A small contrastive audio-text model, trained from scratch: soap at rate 0.0011.
Rows from block 6 of the text encoder, named by matrix and row number. Each number is 128 + 24 x the weight over its row's rms, rounded and kept within 0 to 255. All counts start at 0. Numbers have three digits each.
# fc2: MLP down (text_encoder.blocks.6.mlp.fc2.weight, 320x1280), inputs 1012-1103
fc2.205:103123133149126133117159141103132168178109119146172141157130113143178138119143136128149169112095076095115113149107083108175144135124122151123129148136133128095142155122128136148120134141156132141150146165124121125095139147103176161133176160124125122141123146128141110156136127
fc2.206:121120122164099119152142115152155136132117137122114107136135097069157157088112147112115144079110104064118127125135104132111140145120144119125124119140106119145166089138119107103120110101117132070124122094102145129122145151169149115100101122149110098122137137142090133159133128
fc2.207:126152099088129133126123136124102095124172152157121120129103116138109152144128113144159167134130099136125122108130151099136164141105101149109150151131129104115099162172142138121119106093072145158134113197134152167100152128084109122122139115096131121156148122143123109136159115
fc2.208:072121158122100103120138120141113143130155130094121145120143129063130114140120139095121117080164089099093057094120095085102115127152131122140141126117117106137137097098110173132096124115138131140147162126099098129159072106115109106098106164102146110123103119141135132134116176
fc2.209:117129074105086119090132102161110130106146118130086120167146113106075115124071121121131089132150132120113131087148135109138130105106129123092115120135128111144081128089137097095131144103117113077108128151084069075133118094127119119117108077139143123112167115123118144122129120
fc2.210:097153141147113135115113137127151143129152085126147124128119130155109111183134168169112144145164126113098127113166092121126140102144133106137126167121075178106131126177119167144138157118158147127126145114113091131128159161154118138145160160142146164132133129160133121144104095
fc2.211:134112126112129138124117089123123115182079140116104198141135180122090139109081102129134114139078151097149173125090146119114115118117105109131128080131132146141107153098118182093154107085142100113085095140146118119093115132128149124102094124137151128131101066122123158108105165
fc2.212:151117107133149142139105142120133100073114098099098141144141099141139087095105090106142146065157155050107099145110101128078118115154133131093144113115123122088135140117102135153128122088131150133130105119160128120073108121164085088108107125132095124091071109128087124089110068
fc2.213:184106090117113092161115091126163120126125116101112093121138130106124137135139088099103138078162115167119146127128129164118122142131099105139081094152143060140176124103116132116142098121109112133148155105148135105141134089133113120115150117162126078124135132138096111145131127
fc2.214:155143135110137131134125144101133178149133113145123108117093175131181140154110114097143133084147195124108119156115105092137172112104115125133104127147124097123073126159131099139138127130095115113088139098137137148141130122122137082149116105117189118135147132118184138115130095
fc2.215:163113109150126181141124113130140128149114125147149099149140155113176146145152138128129134125146130110106176130143124139167142132135113144148115104144147169127149125157121079108150119166169136116137160133135141128139152153117145145115142133123130141178116136125135136141130120
fc2.216:126154129113146127150109162139117186153137151132112111165102167097082102130106127128145144105125137131122138132140103151136121110128074158127200138132123113179148131138146169171137158138155156132159144111132121128094133130111117124096103151098097115123120158121166158118157136
fc2.217:124106163169161119133154164137148181188133104111128152154119125175147115134154161126149136145115165134125146116176164118094135110162161149162110118116167119075162131116111071120119145133152086110115144136148190107145138103179131129156136143145154127138157114153113159112124130
fc2.218:125162111116110135083130130143138161158164148120188106135116101137162084126155124190101115120130124141132111136140131163146140097125122126130109125143081129153153098138141145113135126086164103181132119125081132108098130104131168119147114134134167109119128167144138103138115066
fc2.219:066082111127132097149144108100141160123104099127132127088083098177092153143122106124147135130110112115138129168115156119092089123147152120119133102149125140166163122124094133146111132135151115141155106107124100139130134173125103163118159160124156133131130171128146085094114150
fc2.220:160169083122125133066165117163094095148145117156135117073140151121151119136140114128113149182173151137133187133141131130131144122143132134175141144080121159136124092129138140127145085140115123107138136105107124171129119168108161120122122111121098159180122141120122091176164112
fc2.221:114127156146134119085122110121122135115043119122136132133088079159117125112120125114124084138128142144146140112138120085108159120115121131129156126142074147158147149111151112116123119198173127154154106110103134121109136106124131115111151124138126162102138100128129117165120125
fc2.222:146103126128164058130107140096118127176068113083117128033119166103134144091165117114139136153157144186167119159117121131127145149142127092138102135123137085172158086134108069126118089161142123146111120137089077107127128144111159116104091117111123117127135173134144160103107083
fc2.223:109163132113108142099102179146140144124167126109111112043151171109109094148126142176104087134115137089162103114143066152103111145103135130112121140121163115165107126142136139106134139106132130125142141167088113135142120148135122121099128134119145166146122135134137088154110101
fc2.224:140142132138116111094097119139117099093082126136133104040148112160129121153107113109164148140140147101130163120124166135116112138143091153098153080125134129128141129092105115152157123064121107124153114132098141132086151152102133124106131143111155079164117111113104137094147116
fc2.225:145065123126110128156140133102118153124115120106147121145100072122086119102123118121113123089129060107079107106078121101137081099114145155156115105125125090107149131097075130088149161105149128124149115134135139158111145128109076105110140119128087125126117122134125101099118144
fc2.226:161148098128122129106139197137140077108130121150106157120139131139096120140111175148156118166107124099194130108183141113132125118088104151118123110105157114191129124142151133144121063159154145099142155110094067149115121111120107108101146105137104144145119131155141149105141133
fc2.227:111109161102158107107156140127116137154120090164117135080133165142116163132113152106135106150112153132153119115150099108178126139083125158114113134144094151114105146133130142138124154121146161135124084089129148110154172113114080116108103159135107113101128078102128131144152132
fc2.228:095085112154120089110100137089137109097145152170103138082117099125112134120155150162133087154116140128132095153150089109119137094080149158143147153150178119136155116154148130086119094134135115163119133069096143112114158160137134090152100128151085113098154096160130078114109068
fc2.229:127144151136140140121156119157156138147095123144118120168169130160161129157136140150135150128179140108105156140153112127133151129127156156134150127131122173154156108153135152134137165139151122179173175130137152162152130152149140164136168124142134179157141159166145122170128145
fc2.230:150173134158135170153145155137143135142145127124143150166108117129169107121133133111128149116113109131117139146096177130162139112117158104165109164119097139134113147136147088120080154111149094114076121111131144125151141148112124154192113123120105158126098140095114092103124097
fc2.231:100177129160121087094143105115137132118126161121120069085061143117091121128145100143096126100117135194086144103118063156162078148189129127133145147098112094069126126113146128096129118130113125112151127127105168098126123130110156130148116147093154142126169164120121107128154129
fc2.232:173131132129137155170137120117087112133088099104127125150132120150151128087150112180159122132113172126102155140121092147146126083138131127134104109141119101159144129137124128115088155137151167129120087088135122114153167131160143125098149166120131115074076102147099147135120128
fc2.233:178128127143132145149128095132149173079121135154089141126106154148153150154126132116151150155129145121125140129114130172141136179140164148152144149147108160149119139148146155119162135126152152101144101138149110102127117139160173151098150131142133133175130126123136110136121143
fc2.234:174152098139131112086081148128136105080172135109123123051141136083101094108120129135092101136106118177140103095107154158102119125133133122129109126119123125125097078112127148144165129085104113102125130158119104166136131099117161144129100084154118115170125110110133126153121112
fc2.235:137128052114093129178097125120125146151122094108100124142118098128135114082100128128085094165080111118114118114152127110130122151133086100152124121146095094100105112092122090143102081114120102123163124125161090144128114106110135114063111103110120103106118131120115118130124139
fc2.236:168090109109114123101150132138093091108153126151098117161143119158156154126132136099127086136156091098117187127148138119097131145169193121103129106088141177125112104142087141145099133150117141132124101113112094116107135098139138152127099127150139145147141138157129147062109124
fc2.237:151148169141101140086103160118108099102136158166127140081136127157093147151116156124157139152149112096198109131172137121116159132112150125131149117129160173093109156104119122125136151108122084194165135143085135159111176138104154130116125131147143130133089106160130097147121138
fc2.238:118152153145141139137108129160161176125097131105111124168150109151111135150141145116121101148149180125171136154121163118157140137125143086139170189138152131123113135097162079094138112108188136103104149136128103122136111083124113152121129115141119136143148118134099137169138125
fc2.239:089102113138122141150134120141165083129173124167126114106106169129101100087134164117159136173140143133142146138136090117162114119139135124116168122174114143136126184171131137121116136143134148112122122114109114126123139140147161165126128123161083154108150101173100153172119093
fc2.240:123123146123160144105181143128167113099134110150181141182109131148161139131149138158166100108131149138078146122157094139178115132146129136133151125161108136084156145126133115112108135124126159133122125107195183097115094129152108142150150172146150131115154115153110142128142122
fc2.241:102132137159153114142129172134176147145137130174129173156128132134125182116165114084143150161116132158192135116115080113141093158170115105103121114111141144131168116170094102141121121126127146110133150108113119106126135144135122135143118130147107104125121131131122143139120146
fc2.242:105071069118167120110121157124098148145137094086109132135092100119159127117148128139166080124159111119126137138140132119079146121174131177118169100135128108198125143111157114140179118148177117141131103134124175081111140140129116129097112072149149104124137180112145144083138101
fc2.243:065130094163109095089127116122134098128089175128126152106137109154137129113131121121082171114105129087119149145138142117135120122119130091121117111150098153123163115106124159132114113141157070136164109123082123154059149158100102125131118151113103156114104143138138117131086140
fc2.244:120074151132135138096110142138079131162119103119106117091145084156139090132119153125124123135165102114079102125142130110102120100134129096160122149129106122121143138167106153126109114108108118162118134109087117134128063107127127108149123073124151099107128165159160162118143118
fc2.245:104141110141178165154162149172114105133127128125150104209116138181071148141101183121150150110146158135132159148193124140108122132147121103119144159112098139151104142146172078162139115113157128102097126172145128109102120161129120115149119108106069133182130159136102082154128084
fc2.246:149110124138140158157136146165122141135155145130115158136083186109080122115111164137126123161140158113155132132106095143121143110164144181121098119119147140112150136114143104128155112123126115108135104133120120134120111134130174132160108117131120136141129110103141098190137128
fc2.247:099112136129160110148099139102170155171115131114095147075175141138165175117102116089120162153118130103131102162153139094089118134118156150137133132132106085128124103123152146159133176123143117108125142133097153100100086121108104125124124117175144128133139106109125105110140082
fc2.248:142094138103130163154139139122099127166146094152131139125128141112154094108142123138178169108123143166147145125148189131152150144151125108156147126130117132121130140096143151164149126121131110106124077152116144133128185093112106140144107122098141113136152162142162107119163125
fc2.249:124134079150125096147166113116129155139083175143137154102165123116137105076127103142151141164116181104098109123103094087061135077143130127127114115159107088113114138158128162117137178122196132141102132127123112105160149137134151118146111137114158098091127148178135108105173123
fc2.250:111106103095124129111092137109139073145136123092122121111130121132120095118158136120144147117127079070075152106102090141086114101134099156095079111110128138133108163143086117129116177124087107158098128111117121131111110139137117131107123113143085103108099105129109128097094137
fc2.251:150139147143149135130153124114143126136162166146145160118110139120149129149120136107148104165110108098163170139102149139162151115104110118101139116150139163166129122125174125127158143145141150097100141107160153124106140095115119181151110147119125149164144128120121144178167164
fc2.252:163162129167183187111132125108146112090124181154163148112147141123123164121122134121131105127129129159160158086121121159120137147127136138118125149109123137137139113125157096143114150105122132087122137164124142142120146167168131144149130157160150119092102136138069121151132109
fc2.253:197129133115127120101147140141157110138136124128136134106113162174119075190146099155131109129158163168156136140118148115109117098145122141178160141093101133128110109127165187137164126108132127156118106118134115113141122153118145129144151104110133134146142130133143148159148108
fc2.254:111135094125149150128133118126152129176095145110123146152076100119135150124107132132124127135159120165127116155135169115128113108141134105129173121128115157126182122091182107097140109142111120127131089104123166120148134111114091131120135133143150136116155157148144132155145126
fc2.255:077182166115111110089118155088146137153146071101116113066114150164135125159131138110122134136127123134129112141095074157126117109175124130121106104118178118121109107130107186106159152104140128103105136125134075103158088064110171139114123132139143140143130120130159144133130148
fc2.256:161150119117134130090182118136134131132105147141116136104176098126103164123186109154111092111120096123128141106137152158172116128150113139149156112128151132126130136116128165112176149082169158141136102149109145174123123132162104139179089114142155113122166143112125118101168124
fc2.257:135128106095093147101134123125126112109111151119119100116150147134106118092096102169109082099121091079095162104122134113158112146125101081111121119119127130124126122094161142121092117106100104153121093121109095099055118175099077149104128134165118125143106145140119102122125106
fc2.258:118140087149116135181111117126126121139149142114163120093152132117121075122125123100123154138168115141115146146139137103140166088112168161125163125125120127136114083142116109135092170128137120123102133131134113119141140136153132131134141139149121160155115119138144133127139141
fc2.259:103175115134116091116124106156156134125124136117101135121172114152111166112120096093136146095132120136152123086137128159159123141088126125146090132120156118102129088105160099129133154101106106103104131131103120135109145107134133103110117117146098077116122142098135126147122143
fc2.260:129148120111099139115088101123064144096122101108113121130134129101126098081117131066139124150111089126134106100107158111123153136121112120108120115126095095125091146131125108137133124090092118113129156133123093112088109106133117106112098147109092084147086117102113104162104105
fc2.261:129100150129131113173182118135128138140153135121136141124109121127167120107122134123137080126123113139141145122128133112115115139112152121130121146128164115151129106150122114187073145138142156134156153168137156163180137151130113126128124183157148126072145145138126172140108163
fc2.262:113129167176146142121159111142188147157129136125197100119166142111156124125138108165132168090146165169125149129130069141172102127144132158147144123122145178114103162111110151138156161148152111124106134138132146167129149186139112102132161138141124148139169118136147135152164161
fc2.263:129073135147163151141139139151129114148101162130134150198107166140130129164142114140126130093130173084098153079122142146151089089094120140140124144137149120141159163136129139122100135131135142097164159107177123136125081182135194129119141150139089127122123134122102125135140152
fc2.264:107128152155139138168159122117089061133148138104137110154088143118109145118112093156154176141119100124126175112098156110133149128148136131106130149164116145117134129112126097153106105117144114175158117096137162124118100166105154154135142169113109118103140134143136125143150159
fc2.265:125134142099130114116079109113120127118116129139107076137099127138098100138125133122139098105129105107106119119115108139114130124092102121100168107129122103125110126133125142129112101096103114121107109101090116107108115118095118120097144076123134118109125149107124111140137109
fc2.266:143086108113153131164110118137124123121132095110154128132125172144143116116106110143088106120127126120152103120106076193091098114116120120114154104119132140087121110086112130120133145084106114101126128149117105141136108113132143120146112094112176112115136118110092124118102076
fc2.267:078138120153100138104127145129154144121125127132130130127131102131085165129111141111105131143107106117106146110137122118116124134125109113129105132128107143145150083159157125164123132145114125123175137124126131140135104174103102112126123124127139122132149172106131136117139126
fc2.268:138099143107135160072125105143153127157141118127119086163089108134104180109093111146145109122137113129112115107116091166140116126106135167133091082137088100167159137143108120076128123119094099104163114109136106115118116096132095153158134089113099137099112076127115109120118139
fc2.269:179119140161103169139135136114145126080156152122101114134125118094149107127100093128163098107157137175143117104137142116137142132097126143151167145115157130114102128131133145162153150135145150154112108155139112119147123169134137118106097159174119079117141121180087129157150132
fc2.270:091118076122116128124089113133122118096102125120137173066096144123129203108129123120102128115111119122136077148128121121097104143115115086095122130101140106103144085134121113110128119161145171102102112157138119107105153146081132128140099122148124153127125117093153136136090137
fc2.271:155130106140147134092172164115118120145150125145130134139135184139161105154165158169133107163125120140142150135146150091079153107131129135174153120111165122104164161107118191122134149123144164143186170138177157122170138108155144117144140121107195149132119159143154190125105144
fc2.272:117124156126125154121123114115137117179114157126131124165133122152117174181122139124096130112149097120114144087149118138160115101134117112143148149130118171098141108150134119129139120128089107146138122155127151169133142164087138128146146127108163126188129152119123157153111164