Weights of a small contrastive audio-text model: log mel input, 39062 training examples.
Rows from block 9 of the text encoder, named by matrix and row number. Each number is 128 + 24 x the weight over its row's rms, rounded and kept within 0 to 255. All counts start at 0. Numbers have three digits each. After the name is the row's rms in percent of the matrix's.
# proj: attention output (text_encoder.blocks.9.attn.proj.weight, 320x320), inputs 192-255
proj.197 106:175090119140079134103136171119126109152129156175175169161101120128110155140077117136090108117118113135133084153094143114135111122097116135112100140149132163097143106106134156136100105063159157
proj.198 106:093129096119173095134137121143160134111103164114140156129165108130126143119143096146151116149168130150135162108130092157135166162105146110106183122120109160113102126076118131104091072156142112
proj.199 107:068093118122176111145132141125159171146141132107101131093105146112129138103144110150122168128130124101113130092142127120137125110109138145156143103156111151145085127126133107153140154158116128
proj.200 101:136176142136129139100165155083151131153155151113132138103130127140141169102105096140135141114144092117137119153147121110153133094146116119101140133145146128090131129151167030082136133124121133
proj.201 095:175117112141115104118121141139114138125123110122087151136134112141109100119133113138115116126137136139125141121086147142162122156098096135103111130150113095120148101090106152154128115097137119
proj.202 090:123133165135142131113132129172143142117148146121151118083113110156104134095134148119139126121090127116127057158061112115146074168137150129116141131117125141180122122139140145112110073088130149
proj.203 107:122135111140193145115153131090159130096117151169133075105216115147109175139105076140121128144157144143160116133126139107106139120143123169110099134103127106129188118130122094107136153113134125
proj.204 108:150144117154104101111132124123115129121171193122124094107141111083106101125123140106155101116144123135115094146126127118155159143155105137157135181153125152117117130133117139154122143137135100
proj.205 105:105140117134168140121143124147144151120165103136126149140129120092131140126103151135078097118147095090117106125133121145116120125142140183150128155107108163153087151163095099161151120085127144
proj.206 084:131095154127125162121125143138126066133122138126120072096156120131159137132121158099143130112150141135117087107129134109161130092099145136103104110090162158125161156147085089135130103115123118
proj.207 097:126092059099126111182111134126131116111138132122126115089126126136110144135146094109115150116133089146112157101093117176113148145128124066144091125156154135161139093097147138092100124102111134
proj.208 088:110129162131115125156095162104148115109162078113176107108127116135121105127098113099115126131111117099121145132182145154132121098111147147134114129135110119095104132166074085126112162143115161
proj.209 102:131085100113125160156126132122148136109102160134123128125145151117127134124128100121133177156117156115160079162103148118117127121141129131111121126150105114169106085115134139106122139141148139
proj.210 100:131101164140158140106142173101147094149114129140149124127162093127166134165122135164113088136115128157148154148121175112154100152155134092088134116158160086116168148105131129125096137138119168
proj.211 091:146096139117170167129138133142130135128102103117155115158153093147127175113145120146103181150126143117117124130104105140097093118164144127077152141116101127143137123134118162103152097171111149
proj.212 104:116120170140153126116108106140100150145139110106161121127153139146144102135162128121130172096122130096127103115162126098192135092110122130130123177123125161132108075167083095085107074141122106
proj.213 098:115127103151093125110110128133140125122142113131180122126140115152139145121140134132075119117136118164144096116140150145122136142153188115133174118139126130136117131126135126133107113191123158
proj.214 100:113080172111119140140108150167144104159126100114156092102106167130138142151172106119091132131120098152100136122163183116115128135111107117119131118145099067085115142102132138162127155186116129
proj.215 098:184122142155078122074097132103064139163100108113116107170136109139111116095125132116095120087107107114110087129132152119141136113164110194111109113116141195115101108144081121152142132133160139
proj.216 098:084118130127108121093124083180126154174134098127112134110140163101165119161174204138156114154082137134079128109159108120112134147148122119152116094106065133146102161141119127151172149155149111
proj.217 111:101091132094118141178122112101142144166111134127157136097160136136138135139135160098147192110119129147145143167174136107129143113133128130111140134110155129125116115096160097102121130165096159
proj.218 100:126123102096124119091111094161102103178144100093090131120117161075100121142114137131136103123092120189117108111149120128107114135128148124145114149122110098156141174203120112148122169117114189
proj.219 101:162123158127145173134160132116108115124123126112137151110113103155132152122119127152114124146121121135143107186120076092078110125140096144118148151074169143118095167158163095140104138063132106
proj.220 092:173139145138148144151150152136165141147121129116149119161159124167109164102087123130117101146144090155166127127058119139103096116129149144147099123152152088157110105122163145121128171113158109
proj.221 100:137166154149139121156125148110170175112132187160118091146127124122159083098100141148125116134150149152173091145103125132110134077126082136126114152112150104143109151119129125121100097104118110
proj.222 094:115157106129145152125144130119147141098157132142144137141124132131135121104132106140110139146145085135165113136134097125155132159125114092120111154126141137139119119120123087123112128090130085
proj.223 094:149179123163212109119124124115157134143095116107174090134139139111114115122147145152138070109094102152161132123130123153175109115104125124118171129089155116117130139143160123171119120143129127
proj.224 116:115108127104173093137102133137121127134109085159128098108113111094167113102176129136147120176162134094094121148129106123144140115112092172083141157125089121173129127123094147096162125155132096
proj.225 106:132086115135092129111072070143122146182090144106136097142153154136152138140149111140109131089106118170143123162166124137087107137163104148111143127118152127120129121181120089165086086165145126
proj.226 106:143144099134125116139103143100139118094083174167160094114144126109123112176099108172105098114145147148116123134175158126172111119142156097143132115146159142123086075127164118118101120181149160
proj.227 111:161111121166084143137158165121132123167112120144133164159128120142104157135145075126111156131080126127125139135142123135158097116141158098110108106146123100136146123133103133134134157153129130
proj.228 104:097104123135141106132097104148086150158139125111129154132104143131187125127173148113107115128129128140170126161143145110139118137145127110141141131149151102154128134157133134163082139119126126
proj.229 099:108154110157114130109154187120162146111140175163152098140126147116136092097114110134163117093135150121152129116140152117137150128173122154145124147168120163138162102131138097084126140120126120
proj.230 102:123140125133113128123131122121143123140098140123142114129133089115134095135116097172149122166105111143139159116132145099129094143129135068116150159133119091114211109053152123074125097152129149
proj.231 089:156163189140088122125103130117137117144148167149125146145141112137121102117108135093170116105106120090105111109140180107155143094102175128162104142115183172108131148151166129127133145122126166
proj.232 098:164168166162121116149144140169140141132175129156114124108098096103112114120109136102093078149116092103122113149119110134128097112129107134135105155091094120164102123155107139164132111052118137
proj.233 092:115159144118082148118135143131123152100142148151158078106109149124144135130112144169142079157107123161157143094136143127152153158112087144160139132122135142114123125118131123141123121152119085
proj.234 089:155085125112117144142134089163126127143133119085114111120146159117123137104153176131127116140116128174122119127118104122120117155160099142108139082118101114098136099110153158134152129117148169
proj.235 096:096112170083113148129144121139123087136146114102108167142082136125098159151135168116121117119142150124110133143104104138096175090145173153115153111129144110118116141158141173110123147132082182
proj.236 097:118099111141076107109086169127062140128133098108148096130121179120118128127130160148125087132121143136107144070150150124161152108123093130154088139143130122106172142209110102147124118131128086
proj.237 091:117124077143108131134138113141154134081100153130116137137132112088162145125125106123125122134134111154130104122097128094077136124155128129159132112130122171154137118084141178126129131107148123
proj.238 094:166104161184141170138157168095131085123098133123129128145178095155144173127104169126091127176150174102118121137126131124134101115132087114114111100136128132121123081125163106096182117103160157
proj.239 097:121136115111098115108099130163099158157173120109145165154112164105110133141109178149091147099141087126125103113090115128120127163142160130120133119105163105129121133126139135144088106123086108
proj.240 102:163123152134066053127132137148114139152130143115088129131135165098117079117130099125164100107137123127183096139135110130132171141145152126113147123120109126094126144150111187127101166141132134
proj.241 097:123140116138111120110104120108094149143120128116138121175123096146138097121132117135108156147110141157118151130133110144083141117141150106151161145087153179116103172113128139141098129079107158
proj.242 090:113130150129137158138113150128132119153146096125138114110126146144146100123129155118109141118128111125088089107104095162146131139148130103134122138108130106129114168167114130114124152100144134
proj.243 100:098134125150179141136143138113136110135109123149138097133179165143162140087157086094125134128115145132122117146136134111144129113099072124068158146128099100139135143144097081149103119130173103
proj.244 112:139100129122122108118105152112119119146125138126151072127153162105119103091169114090134169130137133120122130114154116119131153110151144128133103112107154128093131119154105138155115158107121165
proj.245 102:138136092131113124126142146120147108098086128122122142124114110101129105129122110139121128125142172080103124100127097156097114141057106157094148127124064105145137114118096157147140150086128119
proj.246 098:086118140132153066096101130171082175168131132087138125073087141135157118097151133150120108121077119142067120200145178103127124135139146167092139143107136086131098148153132112160173108139110115
proj.247 105:108116122116152149121112096115162086113116129107132120148143151076120140129148114131109103109110137173122183109122135119098135119109147092136158117108127117131157116093127109142087155132133147
proj.248 088:098108117160164106139092126139116137149125131121159104166108179141173110137132130118159113092094114121153160115148113124156086158131101118149121091165148078135084130193145115105144146145097142
proj.249 088:140092157121139163147118121132104138109136118113148157137121123093125098089141137131129114101138087143123122093154165168096110135155123098164155126086135150108128208109115123158119170122101141
proj.250 096:093110116148133102090118121126166093144121122120142091094123135163132113129163102155114166120127122060134182134143130149114128120105069145116147142142115146107135128102105138150127151159097147
proj.251 100:164158091166137115122093131135126111122119113121141114160127141140156137137135078106123134123114122140166153093107161128093115101135103108124121215109150145107171115176129082133128111084124114
proj.252 100:121131144152134169130120132062119149125137109138116104136103111125150173132150123123148113123150153155112161094123178161129143122103099143118150155130140120144169108089120135154151140122174113
proj.253 101:168125159151134116121139143148108158126124140107108130162090156160151138098148161105150154144078122093128099169069101136119099157159106143105139154112115154135110108129157156146159112117149087
proj.254 097:109131124147117092109128108149101149131111165167081160143141154094116075114151133153193117100085134118105145125126115125105139125100136154151147099109116112151129133131147121087133153128120103
proj.255 098:133146166148100073089151151115166151160152144103147103128101137123145106171145128140117128123097160141117093132121123092156133111136131111113128093145123083137133106131164093108136121148121146
proj.256 093:108101124128139174108129127119145140122161106135139111141155119117146124122134126132137132103124129111111115130111153123148146132125085105121132128104147076094171168101183075127117098141152085
proj.257 095:091138193152155119120136132121134137109133121111136144133144133128165114113195123124132147146154120139140148108174105121072114107164175125178146148087090163094128134179114146141106149130099130
proj.258 095:116159112104135089124130157103169119102120137132117140102113143163113133164113135151110134109135131100132132154157143115141106134121150151156146135132099112142132115133129147138097137127134137
proj.259 110:135129099120158095124156098108176125125112128151099133141176116126089147176113160135099143109107110176140124112112114139103147142144143110175170130117139115154141100118100116116115138161112129
proj.260 091:115160113098100134136149145101138136170137103153201137114116136172103121151077057162099113146171166079107089114127090147154132124123172116151101154095094120121158080117137118076163096147137125
proj.261 123:137087131140080107131092124168074161192145084074136114143094126119186115092163132104092154147127081127147085124133118152153115116139134093133120111102165158127152142139149132120098097096144133
proj.262 090:181137117133146138120146149097116133147142140144112137141128104117086157153137167089101162125154102106133166131140143121128111123142115106160134119137108135115152124132135152157109125134106132
proj.263 103:149108125129133125146095159158126142100108127124108116112118160118144145139122180084154086173151160115131169123089135139130161130119114110073128149155140149162163110123139118092146099129155102
proj.264 092:156115095105154130146110149148132133117128077129190133159152150143113115132137160155112109107153157105140108110084114129150141160117144112125138147142155136155121133087170148136152086118171097
proj.265 095:133159141114134118155140160108145114129106120153159153162113111166125107139107123182151164130127103105060118141093113136127099146097178068120120121098167119141111127141101163141115126126102120
proj.266 105:125114115126128084093116086154123143209161115092069174139111104128133110161114124123123130083153177147127107109122112127111121178123123147068075125137079148151120109084115177127187149105176179
proj.267 108:134106120155123142152146191096157123070137124192148102137143116097156106128125154124097110148178148118165094135110108176100112118128149125151110110130149180138135158074132124117142136121127124
proj.268 096:164129121137080126137097134147095091114128167127042149104091156103064124109128148144171170093101181141132155085125119114129173095145137120138124088114147110122128096075175157123147118171160135
proj.269 099:121158125160151081119092094178108169149140088123126144132132157097114099131145156109150113129082160127114145077110098108135122120108071097111140131155133139160134138142136151151120147128150128
proj.270 092:115060133136106167139134106142108132164119092116116141078119149122153135100121137140103120186122134147109160165145138121146161130152120153161125102148125127147111087103089098106103146148118115
proj.271 096:107092135130142112143077103165123153150119095104127182137111151082133106116150098162149104134116121108154123120116146106131113126138098116121110153141133126134158127126137104121126162126132112
proj.272 097:100131100117146162137084120120099143130094100153135141127168146102141148104168113120089101131128112154103116114128146115094141164109073081128148163141135150133126129094134142163081140135117122
proj.273 101:122142112099108111114143114103100130163124077110112154109099117154128134167121137136101186108115089080160107148098105139132102165140147123139121184096111138143125164150094126178111119116158109
proj.274 093:138103103137049105112089137155096145163116173089097143118097155154148094149150117159166109105135153110121140112116117113084118151094124132086122131112167167126127095118132145108168156090128158
proj.275 101:122090140094173171137136128157119140100123122094096111093120151118117177103136143149054091152140090119139092162112107172069118132139116129121132144132139125137104140127139128170148139141132124
proj.276 099:108164135142170094136135154155105137155133144104129183114140154137164169136180123124088114130075097137139114130087130129124092155141122111098161095150185108166132145090151091153116124124136100
proj.277 094:162139111153106132131135133142102136153174105119128138107159093131125127081121104143118116103144097154144155130129122113136135136112117084101133131151139090130169159141129126120094137111115091
proj.278 100:159130122135087101112136114135091139153157153136128147137130133127080092126111090138101133099098163116143112141086094116137141113141063141103117144129131125131164135130078164164136077120207107
proj.279 106:094118173131178108144097113113150149165110086156186112163159128131148097131134116133126088125172157115133111136151152099150173115131144115121135137164086117140121104095145091129144125143154155
proj.280 108:167162139155115124089141105147128129112143163169136123129135115115109128119105144169116120144125092144130118161135153127160109159129124125106105154129112114113130156160127180113128135095143114
proj.281 111:133065110101132144144113126092130106109101114132138143124182124102093149114132105123088185154196131130118170133158149118100160104127160100166116104108148154128149132120113134100124146151085149
proj.282 093:117154173130140107156139141091172131089166113157162097126112150097135147123109090115125099126129123112126125139093135152125115144151120126126109108179156126133151081124139133129097104083153165
proj.283 096:117074144121072146126170094142094091121150147182150108113142103130132124146098113129098144141095108144147121140113113127125064126139109117115144103115140109107104156089123144117143145107154170
proj.284 109:189123137127101154115124124099137154066117148138154133120156129144128110120128127158154140115150173103109100150137128114110147115164158131139135104123079161143088094115137140114088102154140109
proj.285 100:137078107158135151145126130136157105089125159135131106113157113114112145121092113097154110124128123131172110118098132163142129135160114139123131136109128117098163135119143157113137122117159115
proj.286 096:128115132153165130121138094140149091140107152115109117093133126172120200127168170146115109126152109142127098146164151146085106132149095091150164081142107115097134167084165115142155133135136151
proj.287 084:158131147107123106083155123129157139137168108081152145098079120115126125109144155158089116114139090070123123133118136143132129129159171140128124141126103169128110109154165111150115129127123175
proj.288 119:094114126129102060139091137150138130146127141125149132131128141152136130111149113113160154104133127178148144152126131102147131109126105124116113114098151085098165142131141144088132086134141135
proj.289 104:114189143095161105117138122122091165127142197145132109117118145157126108138124145168146119113069128129105130102139151174127088129146174163135141112096127127098099149093145125158133125132102144
proj.290 102:095130113147178152135122135124134139131128115144130085120094111094143127142147166099122108109141109073091118100145128132150146082093130132130130108159129145157102110146118136164162132135099153